{
  "head_dim": 64,
  "patch_size": [8, 8],
  "conv_stem": false,
  "residual_init": "none",
  "batch_size": 256,
  "warmup_steps": 700
}
Rows from block 4 of a small image classifier, named by matrix and row number. Rows with one number belong to one neuron. Each number is 128 + 32 x the weight over its row's rms, rounded and kept within 0 to 255. All counts start at 0. Numbers have three digits each.
After each neuron's rows are labels from the 100 images, of 14848, where the neuron reaches its highest value: "top examples" is what is common among them. Only what is clearly more common there than usual is listed. The data: retinal OCT scans (Kermany 2017). In brackets: how many of the 100, against the usual share in percent.
# fc1: MLP up (model.blocks.4.mlp.fc1.weight, 1024x256), inputs 0-127
# fc2: MLP down (model.blocks.4.mlp.fc2.weight, 256x1024, transposed), outputs 0-127

fc1.576:128102170097135142148153109122152122151139141162146148145134122126106125148097115153102126176108142095136083143107186117146157109074123117066170150126176079100130168155161138181144191136103178126126087143104175094121036095147110084160201091121156154128146113154131110120114120103114135139123134105147156067084140176128105119099117077132116191140126143102139204096090129180102122125140
fc2.576:093141148158105123065126088073126200166165128122225111126098108113152157136151179210109190151147166169158130117100136120109105079134063134137187126099114189150202129150110147079149121161160141156127169116158088107120125134103152074170151166138131096128084087152157138059100106127126166136154134127137098087162112102184168094156159165102146152123146097097141135112150146113220096134108
top examples: finding: choroidal neovascularization (65 vs 29.3)

fc1.727:107104073144079168159110100139123108113131122085178144174128125146084151152156178122110154164145184107100143133099112161142123102160147147151131089066157111099104130155079200103132150141107164124109161186065077138085163141118123147128137118173095164091092127133122115118162144104148099135110094125152112173196162114119146174045125170097137134137126147140242103107059093101167103143139
fc2.727:094096126140117070071137114073136119164222143203082112120145084107111055109098132109145143109154095092107106140122173102103123128079121165081116145093148194169059096128102065125142129161173130060118135175109093117150125183144095096155142130160137092103140115159116105128062129146119137121169088148104129145121154138126120054148104084164154091123117191131121127096137115097112130116165
top examples: finding: choroidal neovascularization (86 vs 29.3)

fc1.115:151103135173130110117113116133180066120076119125167123092140134120159089142148093123072102122151180133145146108084125169153199120133081110111133160093097125079084168193121082063128115157175146108129165146141139166112046145157159132064096113125190141155141148093074084114137105108075132155089140067106117175158144135123112103141153178157106108160126075096157149123172111158139172135151
fc2.115:154129139062145113121150079131114110092061127132100137145165108160157147142164139134132096136104139101149126136097127040132128187091100117096092084138161170111201061120131168168131174161095106132095133132137093151102079135169137177198146097175125147084123164094168173133081190070133140161110078162151104117136103172100146108169113080168099053129100164162083104158077208162089156087118
top examples: finding: diabetic macular edema (60 vs 11.7)

fc1.702:162169134130156159112124083107114083090092164103095132156067115174058165162123103090119128151115142122159099114111087155169206092071133095151136027108103148096122095109080112157100144113071168112116117190147159141196165208121137158130137132138133177133110125148137163215125135103096092129062163155162118157132144116047127167137147125101113162141124105102128155164139121079109134106120
fc2.702:138126119134138135145079109070115105093192146118158118122131111139132137106118100146125133125078106117110132128051162112119083148149128107131131179097097154109084117109111155102188163086118151112137170140159140179172154154073151139128177139187174154194087150213105079181101147132094115114102115080084103117106139115171146105183092135087107170140118148120115154099098118126149103179023
top examples: finding: choroidal neovascularization (59 vs 29.3); finding: diabetic macular edema (39 vs 11.7)

fc1.484:128147136129061142074105150133149150066108115101086087127114127122076109064115122114174107129082138089167066060123065118149108162133114126139129147163157111143117119160119142155107149111133101124153138164157099156142129163102132155118115085095164145107174075130198137176041110079084118112162179103223103127152105134165103153132074127065080118098110127122126121060162128128092138132110
fc2.484:131095091111161126094150086138162066125093109108122161111129126131172143221134122163109137111188097088159149131121123106122106133081119108078141110163172146153088132117116119177171109095165096134078114104115138094110106153104090130082174195148190142174098070163099106088141178066158138162154024124158146138156146185166151180156115132094129110122185089135144131158115115148169147164143
top examples: finding: normal (83 vs 51.6)

fc1.402:112068126122112143146080158119117150165126092096065136127107141103149073113172159137144142138152091090118115135139183150139136129114032137110074188167111149143137171116134117112117118126163107113121120083089175139132135118063116094150191166149157143165155161121130109162138092138155127124097091185141089177093120156158119178130101103177077122162080117119078163117130143076090145109141
fc2.402:138120192161103155115082118151107124106137120156110102160129059105126165169095083103145150120111121107134157187113168116143110153105155123125143161086205205174179117159115098187121145062110151060090137142131144176139132106104109139088157168156197090134127133146144148145075162173142124112079117126104122096094068120015123135146155167008143115120104150129118122096160164099093149162137
top examples: finding: normal (97 vs 51.6)

fc1.224:126164179142135166130148117123163127169190115085122164133140134130110115148120141146117037193105149118131151110137143094124112076158098128109182091152087126181201139198107108153139092054148106169124127107196103129177112152144114157070114108108076138143129136188116138189184136141142155120116085149080161155118144151101093165152129117167111108136100113132080115156166151137116112117129
fc2.224:189157105118128059126176154154142136148124179153146129117114106124090138116156147122141095134184126096148114135154106056154118125148097063095160103102093085083117100097149158114147143184192141092159088098147173145091089118129137130140115144091148108130070123064105118087129120141148102153124117128171079074107159133117070127061126160130135143155134142112175163136098083084115098085100
top examples: finding: choroidal neovascularization (84 vs 29.3)

fc1.553:107111144133037146134133141126107143154116186142134119105112116073159121127092118107100139177097123180158065139100152135125119059148139141137113159071169162148170130174161137120144096142106131108154122136122074139127144169176071159093170109074112145112132121146137168086098126109144138197163168048080103152218159142146117146137182113148146154130091094076134103088143154177149129156139
fc2.553:137053140161135170126106109057150131173076140131179183137115162121097159074154164082127123152170110133168106094072130081148088166091147130098099136147129096188165148124139085086102098104119150127104185119143131156096122145167169116126131163176082168126067174112112112081195098103088113116222101128139095117101148127122168158119142136115147139156147169145112130130145126182136098144073
top examples: finding: choroidal neovascularization (81 vs 29.3)

fc1.313:156211122088161124131134142082109100149149156096158094077080112130137131151063166076122096165130122136121128134176150098166160140151131167173130148117127135055147126138179137144116141122114114122123115097100125188122165073136195107136145130114160114131119161167154125163121093127143108064117144148127131158085106131129129161239142188118083182162142110099115066037139132150099088167119
fc2.313:140144091122159099140106133154111177174102093081144091165152123157091117159087108145138124093127114114081128122121136166109080219119090118129134103123125138107112131114168136128105144179197162109083093136079084158143181133087111195110121122117134122099101102143156194114149108114170136133100182173098124131107146088161137149098128132104161157104098136100126107091143104118174108140110
top examples: finding: normal (95 vs 51.6)

fc1.207:092178150140114127130143068113121132087116178147146110118141144157112093053185097144093127123133154079125093104155113129114141168106082168159156165154102120174115177172124177182158113142130098157131121105080223105140067096138122152104146130149178072088155137119137148101175133131177124149131108129128138057155130097120123106100075106185098163108136181170205124189145113133080183178122
fc2.207:157180152162132122152116107051135178177122081111174125114108138120139171140083140181106124103092065165111163080169128160138146177103143120107075132106190080155113153160120160123136110175133154136118157106131134134109128078108192199170156145173101133171098081142120099099094122137136126124140152077104110098115136118186161104147145091131173143133117199101031124160177162108107176172103
top examples: finding: diabetic macular edema (95 vs 11.7)

fc1.599:081147130144118065165153110055115059140131098115148122137124129161142145102146151202122118126206109138105132135148077122058085126138132109111126104074118133149153096125117068103114139203103117046180151114161089157156161160119085140142108165081167082127106128037135100141161145124157146106123157137076124133122189147152121147104167097143102112175169067066133133097114140142084077065158
fc2.599:106121124133111062175091102130135189117102089158140124082127057114157137145180079134095130141069147135141100140182128094126151090146127139167161120106191058183074173128200082132152124138133099158127100071099121161171059171167117147111141181097160118185176083186166130129116154150089118140152102080126092118124099112159135144229126174116162126109136118094120085123116134176126102187111
top examples: finding: diabetic macular edema (61 vs 11.7)

fc1.140:124159104192189058157159092164184119100177085107067118134157149139074148152122097146116170191133141117138085108148185087175134087140098122142114186133144155142166119088164085139151134086187157072115073178161144170091128134102122147097108085143191127098159102143135169184118099197134111095136106102160139120179143164094081178086095143137133084102145163100115113142160120120076091141168
fc2.140:097164173151150148108141150099180104150089078141085175076100082144117147090142189181115122090153163154137118094112140007124103139075125097105156094090151114096185168131126058159115093163086115107174134150171064153084159093172127102152119128120113156116132133098165149109172083109079145128188113130137109147105141120155139155136135145108106088128093091202146126155107122136091105131098
top examples: finding: normal (88 vs 51.6)

fc1.551:093167122128135163131131115084138112084182143131114055119088098162151129121116126080172171120178087189136113148097127112138160152146085118100180131112143132127101111155143119106120113136172081122144067153121092143146156145153157099096096158102143105118134191175100150112119151092174140155113159107157072093121076100116124161098141136066088134059155092132134089137179063143200143150133
fc2.551:130153139127158159121173139179150100148110098141156176127139138103135164208055093138150124168111124142150132078110102152169116164146159148099146159125130084124078110119099113109070143179098135174106159137147098178134152129107100190114107088137172122186130123182102082135130092191169167126138150145123149153083117139165138093111137086108106094136094195135068110115118134076123111204129
top examples: finding: choroidal neovascularization (65 vs 29.3)

fc1.28:130132120128121141170127144161151137105153123109084143134097214117139135125112156144120147131134135185134135151078120099110145136133099128114171108100140093097116082159138135113159131131148035116151135126085110103112035181155099107088104124093167119114128120148119154101151125107144124173131120082102099090107083097150140120075141116180078052057107120195193157106148168159111128098143
fc2.28:099119131114103136074117119103085111146101163105180148139142088095082072143156099052136102109128127154114144128156108138120041116148158154132133118168186098127141130125100132121158087126131141085109092119143082155199173123108099118118154188113124114057145142108191097182106139133126107152120115142127189113133107127085139126124134115082133159103177100062127132133130126091060094143134
top examples: finding: choroidal neovascularization (83 vs 29.3)

fc1.237:114139117116138149141129121101167087103095186171164107210087109173091171110107073081173185154101181138102176099130133139140128131131122142133093133114113155079129133146133147106126142146177126129146240138065163112147145154150121137108094100118140126132192160043104064163100131096075128127146122132156097095057092134089112093143160109125105130157148109100148145134160133142110185160164
fc2.237:084092165108151128135140121080163131130144107123090110089127090122161134113131118173113135112096113102050110154137177156142145149102150110141050150097134123124132071142136182177174160104077114146163119083156151157145046139131105075121094181161148093104116089139101141041106108128149121084130118142131128120147146115158135161150159076087079158105128126200205100141077074114098131085152
top examples: finding: diabetic macular edema (67 vs 11.7)

fc1.605:130162136104082161140159115151182176085160080109095104161111159084176105102138038084078113115077096117137127133116135136038159174135149122180113082114121100122152122139146132145105149067134130135165173091102194114138113121122161159097117163184153125135087114095106164104169159122104094070145161109113109094135167179117047075163095148113148128110132067100178178127063199139093202093089
fc2.605:147115089125158103150101096168103160177141107115092133133084143117171085117160130139167139135194136176113135181142115088119150151077103114164096085135119074137113095150122101197129143097098151129166111134116093071137115117116109090083200042100113127151133076178130196190156105139100101140134108166148100091144104117168126108175115065169134160101164055120125117118097110130129153157122
top examples: finding: normal (93 vs 51.6)

fc1.613:127081131076147032157163172111118105119154158162149133054173132177195089121101098187102174120117122092174119100131065131115168121173062132081089146128100111130109116122131160120135176140129165199143130129079110060105104103188101095076154086119134093071099156117106119154087080195164181049137098135093197148191141161126019097150127061104100158126166129131164127139115152146142136132175
fc2.613:143115121139108118173052142124111090106062159075078196165112148138134170135106117058125120128170111151141130113132125095151172105115182130141113117124095171169168149107130166146103133164073100089153129114171137168155089134067114127110060118084137147074119129127123117115149085093112102100081123165193144130209080131086153089142107162142154155145099089039124120129136087111102135098140
top examples: finding: choroidal neovascularization (71 vs 29.3)

fc1.682:190160130091154128171143115153108101082154164060110136091080142174129122156135117158179112100096208106144095145134143139166145110120190120142146204131121123084189138151120106132014083088156136116144128140102106180085040113111173177139152144128137110154139098118106095145127135118123191180109184162178183076085124090126131132070065142046097121166115109092145163101184069129109101133137
fc2.682:101078081143083179124102149115114108135132155098100138128099163153145153139079137067119092099147133091106113104139143207143095153121157095128183148086132099122140160098146078082143076208063130153146080118146185119170101117158164118154131080105157120104111113117170163126131036124164144109147115135174084101145136137126168147182114157156146179108072099143107144168132101117109116142165
top examples: finding: normal (78 vs 51.6)

fc1.651:143121177121104089166165150109109155161091155100196074161163083124102204150078159104119151110189082092108130175087149158121119175111113154121099097162122117101134083104140139146090111085150069171109162111140101175132122122154111153131206083082106101150147094096120142140075093116107025105169132114127152149167126094072095117114111120180123140119090121200138095117128165128097141178118
fc2.651:137124073109139169096172131118125123109178103150146176097179123154105106117103134186122127096079120083107132207188140110125133112126131156172136145103131130092171165145141094128140114171083135096129121152188098072201122151149108134115141096182131176119134107136159128159137126082147136139122150096047153089041169104164177135102081125113134149159190106102125137189123151103149132134133
top examples: finding: choroidal neovascularization (84 vs 29.3)

fc1.156:142123143141114159039175102106101168112168129089136135164142115158110127144117175205123173192140140137142135144126095165096172165090164070094126097152103073169156132122126133130108060146108172119120101176112035122144139141148145144105162179113139075156154095146127138125131127062110101131146120114162124076138119068077143114172177114127098119141164106144108143141103100144135137107159
fc2.156:082125050119167176106127159169142113141144142131179165165144110124128126118059145128114165114115093136122133134135149099104082082182148113155107135119149152147128189108144137088120126079124121173135128173130101166184091130131115119104129181146108160138093124133111068227179129134104119126132095092111104095071095107126130206075143061116155132135198164062099142140097117109125154159138
top examples: finding: choroidal neovascularization (98 vs 29.3)

fc1.560:179081113066122113095129105139158076158147169155143132146076136119180159126128142177125170108123131069100126105133127135126072150119132164165144146083131118122146066106117114107138189147135152090155144126187131140107098088124122170075057159114164127106133146107131137119125100096115123151146146145122155140110133098091124097116127093117140181134169099150124110105147150110110145097120
fc2.560:146177174119145162124101145153106202160125125092129132125124139091098091079057037153150117098147104190115128116216202129167147100117164076118098108125122097114126123126099101129167160126147069165137175146106059118132111122135102128210118109157146161171152153107115168098086172164071134172122104222148185122140124085169107148072120137084130112123100173105100138135107113149107120139080
top examples: finding: normal (79 vs 51.6)

fc1.481:143135109153130082094108131121185129133206104091136124167104146111157123096107124197180113142167149093092099139142131144135108153114079104194163144129108151119134092083140159154099127094171089117154158166074157146119075089095171116079138129093143119127141077142181157079069107192162176098150124105091147177109159116108144111198119129132119122085165147125153131134137153048142198111149
fc2.481:075125108098165167137072122182116129058100159075088148153117128146169086129088134153113126130117079161117140155167160092130175112114139074165113122126129154130104122151159105146144091179105116135197084119051154129112137131090129144129140144108195186088102128082144145087130085149157135093142183127118124091196134146146165105118088159127187138115142222124167077165134157157105110155118
top examples: finding: normal (95 vs 51.6)

fc1.474:074147135132122122115126152112147121115135115116145126147090124171161117141127107125150106163145102076103167135147141063079133102183098101110133175178118101099142136185159086124082099109124094105125152134094168163167066158075099129140207140097175105143088172080098135087177109128196146127107100166154093099141127115098104117116183150140097137172163090110098126109133163103096092125167
fc2.474:118141139174108134126195127127150068135092127117129057139158124149129112102160151111110119052156088137130118133081118075096118128150102187156106143094133107110211123153178091136144135096126115116083128107110229147131134149059139150113093060106118078129116139116143136121111147148143125156119099050147154097158129155109147083136153172121130156089164171102107146130164113126128171128148
top examples: finding: normal (78 vs 51.6)

fc1.155:132180120174082136159121114168122109130121039127086137156105107144092131095126108069073132163168117056081147158165159146132106143116147121095181109191102145148148141115158164176143134137149096101108128133095099111133110081093118140123136095161145144056113164159185162154106168157104108135162076124076124177180111103162113159162061163143160134143142096053142122120156235155145150114113
fc2.155:091109139154178191129170074139143088207096135189150104029131135137152159142177174147149095146097143164166138146134119118150070128120114123104145147075173117133232102104098086177163060102103133094140149161095139080165091131111119058143167113141139148132144206136140162191146143050116145137179184089146137122153168103090140187123175120137082134105122091149103129107093112164073118082110
top examples: finding: normal (91 vs 51.6)

fc1.530:143134112152120134147093149125189106088084182078062176164155126104102142139118147075097097093190120095153159119101140112200124079048125157132172132159090150148138154170136142145090153170126121091201110100161157122160098127115134161133161167111168134097129123160130103124162156067074082127117117084150088133125120120110065121133081163142185143148069087155154102132116114117127106102127
fc2.530:190084166053168078174185065134128146101135118101099153128123104135148125137116088117123124119119143189109164141182101169099160132091184092100121114106135071140114107115160127181125127135131153097062093163182124147146152099212103139118193130098167125052091091135140099112150115161157143155116187139152142078121112136102116188083093102110108141144161096148151150115129088142130111060100
top examples: finding: diabetic macular edema (44 vs 11.7)

fc1.276:098104139155149136089196091180121102144142091150103173099134146121096119132141174092107109130172113033119102131118140181149092132208098171124167142152094165147169105115140104133129109137147148161162110106111143138107129148142118087118206150166129183139137172097129122093102138105180121125156166123145093173135157099099150163089136075084098117045100177101115073105148117167130141060184
fc2.276:141093156105105077129125162107047091101096135174229031174130172098136158095171085111115065117119171140128153137191151140087186072104111127109137121129142120140158148169114173144149167115111117121117134171073127104196116105094123142078085150117150153226050128127195099105072077098115138155087123136103137084117122106131155161190114121149154120133145129103130091128121149141175103136160
top examples: finding: diabetic macular edema (32 vs 11.7)

fc1.352:128132120162132133212127108173117098138141136157159164143095122163143121089080093103143149191097106167081145143144165125100171140140228135139153107139118137129109220088179099169095160119171144124081116159117175128137078098123122133135161074126110110083162103169153139081132133105164105163108099142180187145103123129113104117106088145136080177143126169059133081151094125104120147186085
fc2.352:142098178068139163099128116154110051135155115139177099151142202124144150102116149156136128150129146090148143103115140153147131154192155147136088195096155191164143123122147127170132147073118117171129166135144081115106127161136101133075145124192133137155217157152164144160153109131136115107161103116130146124112152110101103091085153152081148119149167075102120143097131118107102147111112
top examples: finding: diabetic macular edema (45 vs 11.7)

fc1.511:107077106120113107166130130159166050154135197047090122218086102129102162106130109119120124124099138118080154148137106188143127141107132129142129152137137135127117104124130169158111163181141077090107142111157134135149155145101103175107091111148133209154119127091096119147138136134128135070095091113142169116107131089146135129127030073072152131115136169117113134114167090140121173128098
fc2.511:148106171152077069137128136122120136103123081090131119110163066141070115115066095178114107134123127128139116142132113098146156101140129163115058102062166075090097137139100134144083083155083103148111205162090102147114123127165173127107125134094104132046102187124158126102118128132098147134147145108109145153128116183098204149151148141139130113119119140174137118162106073151137126123086
top examples: finding: diabetic macular edema (55 vs 11.7)

fc1.622:135124134130132069130122153085115140145143159091133161197089130120155130133100143134137144104138091105100110120138085093162142110087086101116114073115118064171104136115068125150163180143180111120146090159180163108122088106177166167108155191164114151195120111142137197192166159145121208141105146119056182135116177103153144127127119108092065072130131144104115169162114044117122078105129
fc2.622:112138141110146127121122160143170164133070132149086096113153109163147208147131139105151139178055167028119080113116153136073139092158081107161112142100156123138146125127101148053116133145161132112117100173145158157103109172091154140196134101110154146096183187100074105070085110179159121146106128110156131100197115129149194079133127109122161154135156099178064140129108156135169129114143
top examples: finding: diabetic macular edema (37 vs 11.7)

fc1.370:131127168110131114104156137131120111095126152105131112111078150179148161079110176227151101074113121136110111169085130085150133121099146164166120058155084158113103144112109133140099156173141123149142145146107097150107094110098111146102110102119188117180138139098093139158093117109128145109170118171159119121105129071095092070171183139111127131107120121120154109112148174128143168100106
fc2.370:144147107128156113106168151135126120103162084123153106149128145112080177131129164111149125102109104199192134129128200145150149103188153138151065111073175131085104128163124121048091081135139102191115074087119137098116084151096145117156153151092095063151095122094159154102183157114106083103078101137149146123118114089173120173130164145140155136121195209180101149104152129115117143154097
top examples: finding: choroidal neovascularization (63 vs 29.3)

fc1.440:146115137094127210100124097156171098079120108136114181120172111215151127084121143104158111154109163066101078130162135138137158151139173053171096191139107114138117105144093147096140158109094144069142126103194137213178106154136103083129136087126112144101163082133129161143162123152119097157107092111089137196172129064102086091086159128078081142114124093131109126099116135131151225193166
fc2.440:109152145073125143068089145152129123134090091100170103083154116124125116126162149163073088093134094071145200171128147107058125166127121148143171165169117122144175143113140149074080146119080122175132151165163132119068128119136195109119072130076127142118128171121144080139127094079136178090176080107110145100116134153095129117115125164169129146126179090129087122113185193162036118122097
top examples: finding: diabetic macular edema (32 vs 11.7)

fc1.422:057100128103152117145141116103146163119124138116115084130121166143143109151139123074172105176119141143097121085204184118162168093110201151108137086116134085164168094130124165140095078139089068121101139127134134146105194126184110137118103119099116146155074158105182159145144121120147086106105175096097136125122071150122179105137153135195158076122181075170129113139102120114154114148141
fc2.422:086119125164111171141133067126104064081142160143158121163128119170108156121108148103076107081136106134098133069014100118119139131111080109093120145152101158085091136147167152163088096109166140057124115130065118170179102101111120162170146086084087145039194122136140091117144094084117145145147180087130103112116141093098101134096153104138128151130131061094178141117113106143098144154076
top examples: finding: diabetic macular edema (28 vs 11.7)

fc1.330:130155125144133084117113070096143144100089132085108159139121128057124100172111115130151088151110123176152171117084108074124100067107087127127159122106139153120112213127097091123142157129187098126118103119144136170136157125173103175137165146145179107213080109170135152113127101137178110213138114128123133175143153125090089093122131098075116083114141124172185172076130155067157149156094
fc2.330:164092135118161110102139187091081154170132157137127183129141157114100199111140076091125130194119191081174113151064126107132171119078104136144081120147144069119064064142123135082120130162071117122127137091100121117122091147135153132114098147086160155127135095147152157134062119126128120152128131125085111104104149138134176098221169094156095141149129190109079174156103116088194169099147
top examples: finding: choroidal neovascularization (60 vs 29.3)

fc1.509:156145125102130222144143113176150070115056185112119124123112090091138101064113140156142160103135097155137148148142128090142173144143143193136098133151163152143108154141136147105174127147158170141115111120138138116103112199135163126118164085100097082101127080138113084108123142164133115126133058070140155123038143119121086145070047136134075115089146195103148134140077077203110069091149
fc2.509:169161125061064097163108120117084174129137108110140164144155143109064104134119157175162141124131103052102100105146180102125111137071111114102141059079179114120124185097146181141151132116066164132122052173145097143095138163167129149227160148108144125104135114129141124138098154111127137161129155141116165106131142147107105164138111142101149142185164131091120135118120122156090136156128
top examples: finding: diabetic macular edema (56 vs 11.7)

fc1.57:108132175153150145121148140082039160119090080150096121180137185073093128120129124104138162139129145108101144145148103139190116105070159120174152160098118176174145044138140142153157103178118161175111141141165148164127073182181133184157192136136121159095142094141153078104152133173172111119138034118137128082123131171091104091181132110148136118120109140137166129129121081083131113115168
fc2.57:113134144074110178099142149100142175145156107126101099075125085111139118149072108200106106098132144088150126121195123174110153121150132115149135138117128139129118146136135080178159142123139112135161161186162129108197150153099156100135108149137119154112175134129125110103158073139069150143186177112129088146213120103124137134142130163124081084162137191167099130136118105089096097096098
top examples: finding: diabetic macular edema (59 vs 11.7)

fc1.579:092122108079141115099159110097179112112200122131147111065112113158203126148193103071135147146128116096148151196087112104195154065115154156120126173147105112077115107156162158106057187125171093184100123117112063161113127148155164111117134137161131121163105109200129139086141119088121077105142153149143151120117111133112123116108130106092089133097123150115135063128074076090114125107160
fc2.579:160097120171102104161163081148096124188140141138083143185154132139132150098115140125104103176148138154075141044121090123083109198125174161090123079108082147183144141138145088096114123104116121083153114180140098070129147108139058108044116151149165137138131099145049115095164126192140137104088152133128140170133127122148117154117140148127135110110105112113172161159091148172157080099162
top examples: finding: diabetic macular edema (40 vs 11.7)

fc1.634:073087123118115168133136151129097142178117190162118084067190114091116108116150145145155146207192125156127128133150168118144083177161060155150128109126127131153100084190112124129116144173130139157142129129128156131140137126092137066119134153076176120118060098098088161077160177157116112115122106124048123085218129169139116117055111150129177110138140120086153098170171097130170134130135
fc2.634:118149109131187175141091139119122142132135125114149110160119108121113175133170143104109124126087092171126152123073109164126098151192171105114116148065071149104091114121112142144114101149121093121125141115137098117124107177123100106108124132066123137165203041102125119164133111094154151185188146144186092148119130101107104110113136170135171108096163104157123111113150130139143119100136
top examples: finding: choroidal neovascularization (62 vs 29.3); finding: drusen (32 vs 7.4)

fc1.567:155097176132161071209122116133180099145056072132136111102123144072124116082080165102164148117128188052190125164133075091152111073063145098193112075141110125171098114061119119181101116139167128133168132153107156157071144107192116115092148168135134120186110128166087167137077115088093123129136163187124186119146161126155095110078136117069143157119089110107138154078202156085150137143117
fc2.567:141120143149111086082115172132136104171189105101122153107071124148165115134126127095168156183142111111170090133107172042101102065086151162128050101144103152164129080168128125131135083146093099121098111090145151166108105172095092148121190142150201133161107123113154214083072085109128147134131080119164107124129134131138140143178093130109111121118158181162125145181146137134147125124183
top examples: finding: normal (89 vs 51.6)

fc1.528:120105158138089158125128134173112170158107122154166125107195190151066123077118106084138160131073139089138115113140096121077143153122122123080068092099114044141127184170097178112097140128138088122144119145125150200078115102157113127200123130128088112118184163127128127181133076125177160156186153133138150123163178098208124125130089117146123170103206144116147129178145142090159135084160
fc2.528:129153187152146119136122169183141108152118101163102124135053109109175160138119094111142154075129151144138117104085106089123158147129139128092097171171099129159112154145119080183137085088150112081113114158146100189062135139084134111118119148196114160096149164155143151085090133117112113109104124130169148112146136131161079150083117165056107178089113053218110135103133134121148131128108
top examples: finding: choroidal neovascularization (63 vs 29.3)

fc1.661:151111167157149124121147126082160113122106177137139092181103103183111131122096134071152071146130144059096149137131142167069132144121165127127139115078113129137119151162155096076098125193080104118103121131062160160091077134135126117086121153184207133120099137183115148159116066195124184146068139108148145153176138127128112124067066165162119183192149136147125107138144122121110187118107
fc2.661:115117127154096149135085094073098152079131129115142078099110122145134163139107129142149148142123131111077120139072054070125174201149155085127160119157136176108138156147111231098145138151123118115151152118124109102124135189140158100094138079168073117135135109089123159078072130072125113117098157139156107118091132107119162123094122157158146142136092054171147144207145182084102139207119
top examples: finding: normal (78 vs 51.6)

fc1.460:160158127090183152122119153122144131121124149137120170150095084103135173142191143132188182138107164098082121145089063167118135095163117105175120081089147190175059118133106160092085144121089124095184121127143110087121090081165136195089033178079138129190115163125140103152143177145101144111110137081097136091097201107132128121085132113110105101115087095148109101160120156140082115149151
fc2.460:064125182132130139138094054177126153121070132148207103124128055152146081110113098153110124122121128170158138138135168142127122075174095103124068176144136109086135125138087082076160109170138160121120119119115124180126127151155121116211177128106175116135120183111095076073111158126123133149109160122155154140129153082093079153155083098104133164125112100110064101129132115149107143149159
top examples: finding: diabetic macular edema (56 vs 11.7)

fc1.392:101165118108178178130151089122131085139199162105137152103175096099089152130116115145138107154143102196137104136084104130134112091104144094114174132183089127123109163128095144127155098116145154126149108105121111137089147180135106239127127094100118129128098148144141102151119216121151174136088175108139115130137165205102102126137102142059095111176110104081101088155137161181142123191112
fc2.392:168087132137138056145102127117116163143069101155107159140072143125148152124127152082161052080129141151099114132120138102156147150090113136104151115070092108169160076079131183114147093171110109006155137112084145097086163114104151154101134092114150090105157161096121135126083132139142097164138146152158173175146173122170160105123111183118105082140178151131095116140163113116087139102070
top examples: finding: choroidal neovascularization (66 vs 29.3)

fc1.649:141140052144155096096120136094068163141133095100073088103139155131116126119107118130164172122093186156108108164064163139126166097168153107214074101068189096193154164139118180051152087114146110128132124163067125067128094135185144032124140169111161175078108123137146197123112158121114123163091105120077180135201110109114066185111108125147075091114141166173178095118088088166070136137121
fc2.649:115133121155144114134142156084143175164162159152131120065103139130149136156127151143137150079128160197133103147174108196162139097137140134149135074200174105175138130089133134117093102176155148136145085158106117067180119162126163174124108129109075129139115125132163116185129076088129126101161108154101145152185113141137140061139124180090096083107125166164136162136132115113054109130114
top examples: finding: choroidal neovascularization (65 vs 29.3); finding: diabetic macular edema (29 vs 11.7)

fc1.596:127121100102101100133067158148112083167153110089115114104115157080105165149130116193182044121132098108077162134130138135127170139154137133120126107050167100205153143061113164182138126163144059150125122197159152064138189102151126157147105105180154124139103143109131143154125127120100139168115167079123149158127127078121160099121101115168107061087191091136174146170094084196097095068133
fc2.596:067132142123098049093126117073079154107179084112139065125162089145113167122136129088114088134127080125109150125089103120157148077140089063167155133116082045090096154095123055117089108100134122121129134143067104111104131105112207175101175112111136169076126168150134109081154141122140144123074092123168158086143139162068130115128137093085096192123113150179165136103163157137164148142118
top examples: finding: diabetic macular edema (31 vs 11.7)

fc1.677:097064073135092122134096161171089146135106153176137098141163094160133094088138141136165122160119112102135174150103147105096165096151097094139144115138112183186108094149097132110076165129151150117134123101038129098139179107151147113107131136106153142116141118189166196135058139128065160131131166121119133109084127128099101102064148099181155174113095127157134118181097113073084181115197
fc2.677:059083163081152136169083133117106154130130145173123095167142205155164077077114188126102089104145156085104140179108117138143080099134145097105126100137055133178129096129130121133082163150117126109100132117124145099173110116120090100209150180144109123115136156132067119116185087177080103163105186095128086122161155125151144160118168123142096096116110124122079173088089117138135143131121
top examples: finding: diabetic macular edema (28 vs 11.7)

fc1.718:115115115151105113068150111128141146119091150110136153145141141081142126109120128135143072152152149145226169150144150209108126144134136114106091114112118035092192129157147123067136054131165181089116203155067106121056168124107100093113120157116118183110076145122113141126121132169126129120127085107103100160131097142133133101178110133146126153100140108088184091123164163112084158098111
fc2.718:100105146134140140155129152106134166093124140125157100152136105161158144134115159127125105126124133155085110138112208112100145146115123124129134089165172168111121172163098120183153129120111154144093071104110113152130143157116206137159191178077102128065125093038134145144123207075134169082152132117128150108170088142210039152131135150192113145082051098152085122187128059119111149128122
top examples: finding: choroidal neovascularization (85 vs 29.3)